{
  "arch": "transformer",
  "dataset": "synthesized solo parts of chorales (CocoChorales)",
  "train_examples": 39062,
  "hop_length": 160,
  "input": "log_mel",
  "win_length": 512,
  "head_dim": 64,
  "bias": "none",
  "moe": "soft",
  "moe_every": 2,
  "subsampling": 2,
  "lr": 0.0015,
  "adamw_lr_other_params": 0.0021,
  "epochs": 104.7
}
Rows from block 6 of a small sound classifier, named by matrix and row number. Rows with one number belong to one neuron. Each number is 128 + 24 x the weight over its row's rms, rounded and kept within 0 to 255. All counts start at 0. Numbers have three digits each.
After each neuron's rows are labels from the 100 clips, of 14976, where the neuron reaches its highest value: "loudest band" is the band of the loudest frequency at the time of the peak. Only what is clearly more common there than usual is listed. The data: synthesized solo parts of chorales (CocoChorales).
# fc1: MLP up (model.blocks.6.mlp.fc1.weight, 1152x384), inputs 0-95
# fc2: MLP down (model.blocks.6.mlp.fc2.weight, 384x1152, transposed), outputs 0-95

fc1.496:155156130130100129102179175124156139137124154112137093104118109114125164142087113135163162128090116112114146171042152133129119158158111133130145103074119090126111130122124180125107139157169092128129133112116128127163095134142127158093102155145121149150106100145122145120156120128140093154
fc2.496:101116109125150094169049121108100151115138141136146160122139156103140116139130114135107098174174147135143108153204056117144136090105133147112121157167127175118123104156128074093147123108079170124101128139161116134102126100159124101136159097106137131130133130139109103110108140120108158102
loudest band: 500 to 1000 Hz

fc1.336:116136147140131130115139059196112117095133111179072128157137132145125153161128108130117171133113102111150133113116163122115189163124144104161155098150093132099096152129119171142188173144126105137127144120130139114137136140128114135099144132135172145107147130105128084149135147118103122158
fc2.336:131108100110134106116091160095196141120142137092158107106135127089138100105108155120135105165162132127103126117167109124177086122119105127123116155111185116119111085138125081136129103085101126142116130137115119143090104124101149111164150109139076150176108108138137161113138093144129141110
loudest band: 250 to 500 Hz

fc1.511:120133119147075104101165171101133151122121099128146064143125121130097139151134131113137083128105122121149138136091126105154170109129124101153168135092125140112106119182143123142173123046150122112104121102135108158142059139115123102096095123118153091110127114111133144114120149125166163148
fc2.511:118136139153184143148118089128123096136063164179120166136117117132143092102130138143106173113175127109118102135127147118139111185143135145127111160164130116172114139144100128101123142213095118154163166160122135117127160110109134131113142141139151136123139132134086133132130112114081101177
loudest band: 500 to 1000 Hz

fc1.740:145106127112128118115110137111136143132134125116119089155136116114087132141095145145106138102117173085138066150166122127101132113137131145132131119104117150154171144110069150119127102149112167134128185127101097105118108116134175153139133085180099121141085117116155101097142115109147091103
fc2.740:111130100143131112132104125116146145116121133118136137082124129126207101101116157116148104137090146114133131087127104095150118113130133122102150159079152129106078107139145107142112160156116184186116122104138184165123141131141105135153113121110116100122127137120088196142156114117099168136
loudest band: 1000 to 2000 Hz

fc1.252:112142145095136102165140124119122130114132111106127124128140172146114122147124101176132127141094143098110111126123137148122121124116084147153154117138160122132125140127139104093122138111139118118150120154118103141094073103101140132144172113099151126099079084119102124134138155103157138122
fc2.252:158095119158121174114144140155123065160101117146142116131106101105124131123128152136115104154158133143123136121139144123138137156162163121119111152130128101147108118115140156157146123142126153168100155098090138111157188160124135111135104131150107100145145152160114139134113097127077125158
loudest band: 2000 to 4000 Hz

fc1.342:142130107126101151124117123133120150126137116173164114108174146148122106159152139147083150140152139137120140140103145134122144101105145151139135108131143128141137138123097135131120143153117180118153097137163113099093127110096140135200089128098087033150171134150140130100115098130158127114
fc2.342:108119130113106104139138096116102137139113111143121112090135160109104149145144134122123130111103109132113111131106139106112141149141126122104126189121102131145155124102137163184095146104139128123143067153102138169150117097163144107107158139107132130130146132137084121140146069110123083143
loudest band: 500 to 1000 Hz

fc1.507:108102131110108139140127140094152106170166138152171103124114105171121137133117132169116098126107161147174137099112137153173123156155121113141144138142098104133113147148141133088126146131127110151140153089117147151109121133111156075145144150119104121129134138178099103080124108154145100129
fc2.507:135165131126147159132122129110079147079125127136089144143137154117159115142156129116118122114157148122099117160135142106111115108160119129136123146079135172154157107088147094123161109123118106096142097126182111104172130156153109161099151143150119135143083116089120158174135121133125144113
loudest band: 500 to 1000 Hz; 1000 to 2000 Hz

fc1.758:113148120106115112115120141154157124105091138112087098134106124128142130145118116121124163163117106133117101106097123106095120141129150139115166159115109099103175161127130093169141111137142121183136136131096127096112152150139152104120125134144148097115167088137138143104110142086128112120
fc2.758:108084153136165099107166125085155123126185173140142162145143129135110153162109135138111148141124151135130157107125110145124102156140142108162126077180147154146058074125085111071097121129138135140109099151169132196115132129136135149130150143117112180119140136100130146165166109155139140118
loudest band: 500 to 1000 Hz; 1000 to 2000 Hz

fc1.449:118094142152141146187153138137106134102125152138123107148119104114103152136123118106117134140123132134122136083111136171126122107120141151110135074095110116105103129131125092097088151112131149137126150176093151072106094124156126151128111077114155141134149102117183121142134137137127133117
fc2.449:138116148127155097063163097186158088092117164148119157152113153114143137092145117098138119105157146129113147151137164123139184178127151115122139128139149141112238120104125093150139123109162176110088131107160123148141119145106171141131139127190108129121085130144111121133149122110148180142
loudest band: 250 to 500 Hz

fc1.106:124132153115105126124126127129129178137134138110131126175115142116136114130128123137102192094164129163087098153088127106133139117182159143119133151137114109163169132158107130115128101154097136111110097155163144142065149097140152103129153174141131116163124119147108143149112124111118129124
fc2.106:119076158117150108159123127134114130108127137162108151114124125166095136151107129106157080171149160098112139119155136128127093139094102103094117141127132149112107115079148123173102130113159113147140097104099109113163129129135120155140079093104126139078090111115139122140171125145151116117
loudest band: 250 to 500 Hz

fc1.164:144090112114123155132126110103122143133119109133139128136127115135122144155115112161103134124133123123140133117142169147116146094112123120162130116106110123091141119127163117126151125123121128106172102118153092073111129143165125121200122158132089156129102103128084138152124060107111141139
fc2.164:127172083099153127127107128155151119156124118116143113074167090106134140106142109081132099121095143125096173102129139127119149084128174097110120166081084144102146126163109104118134160128164182102151116144119176144158152140081123142122106129084129098137110131163127147139097133111128121124
loudest band: 500 to 1000 Hz

fc1.229:164119168134112130091113117143094113129123089168123090150144130123108094121101084139136144155139110130169140092124146157134119128148141077126168104117132088171145189140111138116106123109150165129110140143133153135149150145112099161122144103124145136092140170133112077173157139111120131150
fc2.229:099152105143166117139100115094158115139113147114114159136128162133146148121146159110100101159102087154095129134158102115115158145135104168130087126097106168124143092111106104121138141150110128123125122154136107118136118125152137107118099161104112115146127102133096166113106116148113104149
loudest band: 500 to 1000 Hz; 1000 to 2000 Hz

fc1.30:146039150118141118156136113120163163156159135139209124162181137136153132134098091113160078131151102159123131104124110108126119088135158131132086139119142121121143158113114111132123179167113184130153089149128126108158109143127122085154121128141140119111113101102106128214109107085126124136
fc2.30:100154118165174126131110129139115116102127143131080128093120109135102131109161178129102185127129145129104097168122165112100168146124130136123144107142100101163111105169155107137124087095149111146093107113140124121103147128094083134096144138149128108124145163119131130102190172169090133129
loudest band: 250 to 500 Hz

fc1.724:145109128096135145095156093105144180177155137111143132090095139139130118122079143136112112126083131106153119141118119144147101112152105159100090102159141119124198121088136149182105075146116171120146120101114159156178140125148101132151120113133094144136101117101124128122165120144107139099
fc2.724:119152139110156130073129099123112187113145152096130116079123129130170133138070108116140090137077118095130146115136115143098112111165152129114095112098127113086191121117194147169095087127090205156073123115138132145150146105110126148141148118183091115130077158131150127129137123128117130141
loudest band: 1000 to 2000 Hz

fc1.42:143116114105159089162129114108123122120152109147101158185153117180109071136146134150109123111111141165119134113133104140144098115098097114135111137093132142118162140177125134137135111095113134157104108172122142162136195092144139104142138109125108109081118136162131120106111093124147091131
fc2.42:123142133170106102120074170117152129145164095100179140117157145128161136155160075097139103117120112159151131101099119106160136092092123159141134168127104118115120111185108152179131132100132077186066129074133151127107154156128149101127138138142136104130099124166127140146103123096142133119
loudest band: 250 to 500 Hz

fc1.19:095158108125117140119097095115086104120132114100133112137130108133141132116126112156111171114194154097141127148098106109115123094157159072123126177109150119123112139099092083144112130143144156073105148187161146089113106123169098061148129127148129133131130088141128138116134142120125141129
fc2.19:211136097069104141144157145132131110115110108119103092111135113143125151139140108113167133151118086136113128102105115149135154125139147135174139098113119119117091113146108158140142160072122159158118088126129155116136127116132151175177204107132111151171150092180118101132147127099111106140
loudest band: 500 to 1000 Hz

fc1.29:137154134147111128150137145109152136140105113069115105183151128111093100109094131099087144128127135103147166106118091079129100141109146153131163144086171125105111154115146119138116123090147090167109148156099160133110121108127134163135156128114109139129180112118129165138117144122133167117
fc2.29:096154103122153105113118114130121101103196142161144145085059115139153162168151133180137127117154124147115107182154154157143153102126122129151125110158115155152174071153105158083126126154125127077136113074161084128165128138116117102136125104126130142128091155127140084101131100101112100135
loudest band: 500 to 1000 Hz

fc1.82:122102167082077164133102129174126129107091159145138098145116156104138112153125095161100125094128132101107142130149092147162115129101130143115150121144133113126112143126089125133149107152132140144122103137137121175137090103120113101129112124169114140141100068118147110119104128114132200119
fc2.82:118107102151100170115145149140131123202116124127112142122114133073110067076101133108132154162135124104159119147129144132088134144113129136089132102144120130180076123133149125152154152104114081119085098152171161146110139150124159141095103128101159137098105155123121168152136143108129124131
loudest band: 250 to 500 Hz

fc1.31:149129134110124102136113125152112178192129169134153129140099165163160100132105104125066117083127153160147131113141135098123134111158136138141132154158135067127113127135110120105083121099133112127207138091116092128119124135101120139081144144080115150132124135113150092157122109127162146122
fc2.31:118112113123134144124141101127131131129145174143130121130108114189139107106131083128156157158122143141135121139140139080122121115140116110134107125138132079158082136171103120099122120113096080121153137104124144135121103145112112190120139144096077120134112160127144127151097128121114140092
loudest band: 250 to 500 Hz

fc1.111:183163114126056117140145137127156105128145097117112089089101138155107150115146125130130109150119088156145133096140199122099118134122135134144133185140138118099126163118129145107137147144099103138107121119136177150127113128124117131124089130103165125112123148087102152105139087115126122134
fc2.111:086110132108163113097145107152096114126080130119131152156150155123144108119115093118112134130148149104124149158144089117156170141117120132157122093112120169145126097122141125134136101052160147113126149124127104101126164132133139130148152102152088133136143114151181109136105140132103129120
loudest band: 2000 to 4000 Hz; 1000 to 2000 Hz

fc1.128:109120135148113192190131165146165129122092146180092110127122109185097097133111133127123132103147115129117137160142124117092107142118147122133147144095107150117196121101121127144129147117152146146155170116147123147118134112156097051137139124159138125140179127133160163105143121147145135104
fc2.128:112125094143140121110131158146169123113137119196128143082143142114123156124114083116140111145145109116151161126128154131133156108122098135135161095110115152127124116126134129131111141127149139146090182139107145094127123117142121130113127103132150131128214140156128137194095151089130131130
loudest band: 250 to 500 Hz

fc1.639:157116122116089141156121102114138131130143109170172122090146077161123150156163088137118151150123133096104134116096132109124123125145164097166167090075118128108136127122101127190092153102147153107161113145149118104133121129146090093168132115105095087154151072156086127129121114131116149099
fc2.639:098153101113133100147125131149153147133089108146129127081111134118157111122131115117134114091055141122132128108127144127124136093133150123144126179077127115114159143116134109161128136121144127131141111134109154142169098144135137126122120127129094120137187102130082131123089094110160113108
loudest band: 500 to 1000 Hz

fc1.56:142132119074148128129067134141102102123142132132090129105147092124125054134118150104138156143130157119130114149113133128140108133106120140065149138137128158147123129120111122152103102151084174164100151125143139092080129126132112091154116110145145130099083110149163108125149132159111102106
fc2.56:110105151150106061105170105125120117156116167105152131114119174151175192111126129166118090131090109101125123139129132109138140125112157123164109163127141110146199154165134129134086154089117220123088146146092111118170122152126141163085150135126085116130111157113102148091153128150112125157
loudest band: 1000 to 2000 Hz

fc1.767:149151157105112121132123107114118152164145179162155134143128146149136130154111092142089120077145175163158146124143151123080142103154110139140106129146136097112123119116161134110108134091152116110163107077111094127121136124125104148074161101119107139108155160114172072136149106125142120119
fc2.767:115141108123130142119121132137084123149116151148131111150129154157137103090140080137147182169117154135127103130124151095116132125126135081144131122128137107178107111153113128095116154108109086145174151131123150137108124135113143153145124137105084119125087151113140120167103116137156118102
loudest band: 500 to 1000 Hz

fc1.725:123127136122153163094134096087099088165139126137155135133150119129109105132132126134066166113102163138119133147122137114151124109132138099121121119097118122123132108131130129127114100146152106125112131100162130136126085134127097143154128145124110162130119083104146132178122110110138158116
fc2.725:124122139159138128150120169163121116121131092144080122112106137139142125089127139116200106145155127142146146107145133130137135150148122154150154137164129130125159140119105146118113142109139137136119130123108138087125162113155126090135148127081156106132149171136139129105167151148106134115
loudest band: 500 to 1000 Hz

fc1.123:147071137173111157099162118138090105152142120109120146132128124126121122123112114134114095153160085185138137084186165118122139119139155130107100130110144118148180110114180168156109131135127157154153112109149142114113162115115114140116135142121139158132110087116123128141115128106092098105
fc2.123:119133168148125136123142104108133143126146128044142117149156119140122122123144137128130081147128137135123119124134155136102104128125182123112143122122122083168104156148144165175157149139137172127121101108166116127108133131112113193122110154098122139097096108155115110138108126117099131158
loudest band: 250 to 500 Hz

fc1.167:108099104104111154144147111141093122142133098196125106081156105145135155130121117158138182122154155118112147149140148116110157130123163065163114084134114111153147116122120112148163162116148153098127148145122104077123122107118110120123113138110086106116190097124151117109128103117103174108
fc2.167:099130116082140103139108089148107121129105086201123136096142113142117141128131090130139154111105153107099108106124172123143162119145120124128139151119115112140191130113132116094117148115157162135106082147117112113130095102119109106123155143092117096122209102137086129145132125138134133105
loudest band: 500 to 1000 Hz

fc1.96:138083125136069147171138145134122097140129098122148096105126149165147118148108117163108150111151121136149116105178135103129123123113131157093078158108108075114125144135097123123180117126130136115106109158161138090120134164117154169126126102109157158134109130112139113087156115173142157122
fc2.96:128141121104144085086200125111128135109142161130107142140109158109122126083127118125122114142112124134105129140086132192124163112174152102180118136143146151137089077138148119098113125116132156151125114139132109164116133142125143090109113130131104104077129152095115141140104134078119127169
loudest band: 250 to 500 Hz

fc1.755:093145145166094123125108119138180106113103104187131139119154127095142144106113140166099110184091076110094119115141138168143101131119126128104130123089106107146151141085077136113122116161156160125100171097117151140148169135121112120140130138127157103134150115110111128104135157113133143159
fc2.755:172103116129129140133155175106084143131136127119129155151096145153129114133145123124188188142125158134134102134129113135153126148112141114119087094171114141134079106157120159139115162097114087133121104157149137107118107129143132115118102118121108177126120115145150134144092123149100132115
loudest band: 500 to 1000 Hz

fc1.551:119128126110120114096074146121129147086111133149125118154198086127151127122146114130100181165087093112078084081126125133132166125108110082180147096133114113148159143130114126089142140106164162145135109075084147124127121120106091134165121141138132116143160074156120118100125142131107098147
fc2.551:138179129146132108115125123154063148123149105088192157075137130090093087137152127133130137123162123103134123172109141110123168158170154105158146133115104126154111119184086114153084125106137121126130138118125111129109146133154178133116152093103082146114129131135119136163135129109100114111
loudest band: 500 to 1000 Hz

fc1.591:096125106067123129110135130124107131098112107117113122166151092131135126167147166131125148109135157109137145164117128092148122163102143143082142154161102111125070119144120117125175132117133150170128151123139139127150075124119104080114163168129118128138118100117155076136110132095156113140
fc2.591:153134143188088143123124119133170100134148157110114110099120139133139113116117112134147084190122122113107118084114119152108114135114097113174120121088160160157154112104141143122126131155106139132115142123130115112089184111116135123104089123154134139121136121151142151170163150109091123111
loudest band: 250 to 500 Hz

fc1.135:125149102146090146100109144132120120140171153150143083112165126140101136117164088122106126115115163126210103116123135116098117136130141128070141111130095124168115126107104155156121142142132141127191110094151169170122121108134112163169129171097136100162129111128088124123135151107087100115
fc2.135:120084131138140082137115129135132141133124090110104166141115113136146107143078176118139147173144123133102126162163145165143118113130138131149075137145169150085134135161163064115145124105089100120079107125106112086140160132118166113089120072152137159134115098089166158093095126147165139114
loudest band: 500 to 1000 Hz; 1000 to 2000 Hz

fc1.486:143140149146125190128110108121186129144111116191156122138139125137117133143098128134135138166099122131087124142149115153088156099107159127151124136126136113152166167082107156149113132096145164175112129099161113133100090139133127116131115082139130078130123092113175150109144113117089102131
fc2.486:148091115151151075136175147131102138091138111136098177109121133107164104117175116122138150096142119119142162148094106101163093161125105152052168156124112117135087118101145097098130123144121100099108154151103137154143156069114119102126143121121109162141140170118102148146091128160162144138
loudest band: 500 to 1000 Hz; 1000 to 2000 Hz

fc1.560:149099122129136122106145128107132081132094129193141110133093117149124120152114077115120107168106072119127095141136116173153111131153122135147140116122110099150179130064127143127107110089156157141100101146100066105127128130145122109093184133152136132141155134126106140084126083156193122104
fc2.560:139162079175113089169150117121162117126152093149097144125102155160143116120080126142156119127129123141155092144157098126154101161127108151117100075132125136122154139078148138092102141155134138105089106149144106128139139131139113139116145120106135117117146121123133105141125135143139128119
loudest band: 500 to 1000 Hz

fc1.428:154096142109129163151155095124099117118135109153128123097122127170109162110131112178158166093140129114108151115121132127119203127140158091161100096168091125115132133099138108126132129148156161098150149111115139140104107110112119135109135142112079099120164117145135115145104110077113151080
fc2.428:150130127122173130128110096130112154113116096168101146052097105139140122128131090119126154126094106129103111124124165125138163118121112099100110130091117106125200088157137135127126099132151129129113086135070141128162098117075080137136147128090122121135148143149131146138133126113110112134
loudest band: 500 to 1000 Hz; 1000 to 2000 Hz

fc1.284:100128106135118155104099107115121166096140125133159144144149107134130134130096153127113111102139188100124154087120110127140131128144138152136115120150135123138145096098158131128123148132141101145109126110106148099105150139098135130091142099149152108118142110134125120078132130085151096142
fc2.284:140132135122144119158116143149122114120133117107162122135129167129135184100151166133094131120136144140080106141160132111111110110114167129151126148145121139152150149139105112121083113118099162122107153135151134127120109145116141150136154159102102158155109138129134128212147110126146167118
loudest band: 500 to 1000 Hz

fc1.334:140068136175119147119156102131077127135141148121150140134115121123118132111106125132145119153166080180140152082188130101135130113157140150116117159124136099149130125090152153145093129137111167143164131104136130104134141140110113132108140160116153174120106086133113125133125137117105120125
fc2.334:133149135149124133122134119098141145119146110053125111177135088128095135138150138103148073139132135119138126109119161139070114129138170111111124119126107092166120139182153140160186136145150182120142086125143096140109130121118109188127127149113114137112107102149109103136110124124120126154
loudest band: 250 to 500 Hz

fc1.20:136100161169089129134196130121118185142072131127122104167122158129121136116117144123107139115170122152162135108137099121128111179089147102129112112154153151146108129132161129137084125087134137125124113136132086122115099112099112125110146132105111123156157123106151106160116150082120161104
fc2.20:105130118115164112123104082113135138058171129111148165092134093149133129151149120153126114122143132112114127126126162132157163086161090125142142139101116095113134102104138153112162122146135118174147100115110131134131164159110132120150106101133143139117095132146110146104135075168117111158
loudest band: 500 to 1000 Hz

fc1.17:138094102133081118118149148112126179164093136131116138131105144150111122136117110157140142133175124123107113116108056145088148150132124148132113079134104125145155108115141106142110145132147127097125125116147120107134113129133137156150116107120145080128145107060182115146124124109159079144
fc2.17:086136115109166128096092088138124076068163160103170153117169111099160184129136145121103110124122189125142134151144177110191129119117116106163139152134155102093124178111110124126114110140146137129128114110125130141148131120123128110146137134152139173126129154181058107104132098121137166101
loudest band: 500 to 1000 Hz

fc1.177:126125123114128134110114158171161125121141166146130127109137128160121134123137136083134131103124152182153152108125067118090194105138152116096098119124139139107128116164116132117144196154114113111115136083104096120113132123121145124096167090154147114146153125144161151116132143074128105083
fc2.177:140131127133144118148155118113095131153118104139114105114131141081126125121136135178091121084165169106111118109133185126144083126116103135146157179157116113152094167098137120145144103132131152133143117136150149134146122175110113128117115161088086137126108156124060094128144080138123133141
loudest band: 250 to 500 Hz

fc1.627:072102132106147161150131141129138107117129110157135139184115134114108126152104093116119098157145179122130123145164152153098138104108130110152116134104151163118119146105176146100162147138114122108129078140129123096112102137134165114142155084140123136101135133109123135104096084181134119166
fc2.627:149141155120091118110106131116130138146131135137138104102136119105161133120128119168133094129109053127117124110090123090091109171142100128147124102157118157082094117159103119153137156137125150099180132141143078112142154123178091080082126138102139134145160118147114166147150181124108121105
loudest band: 250 to 500 Hz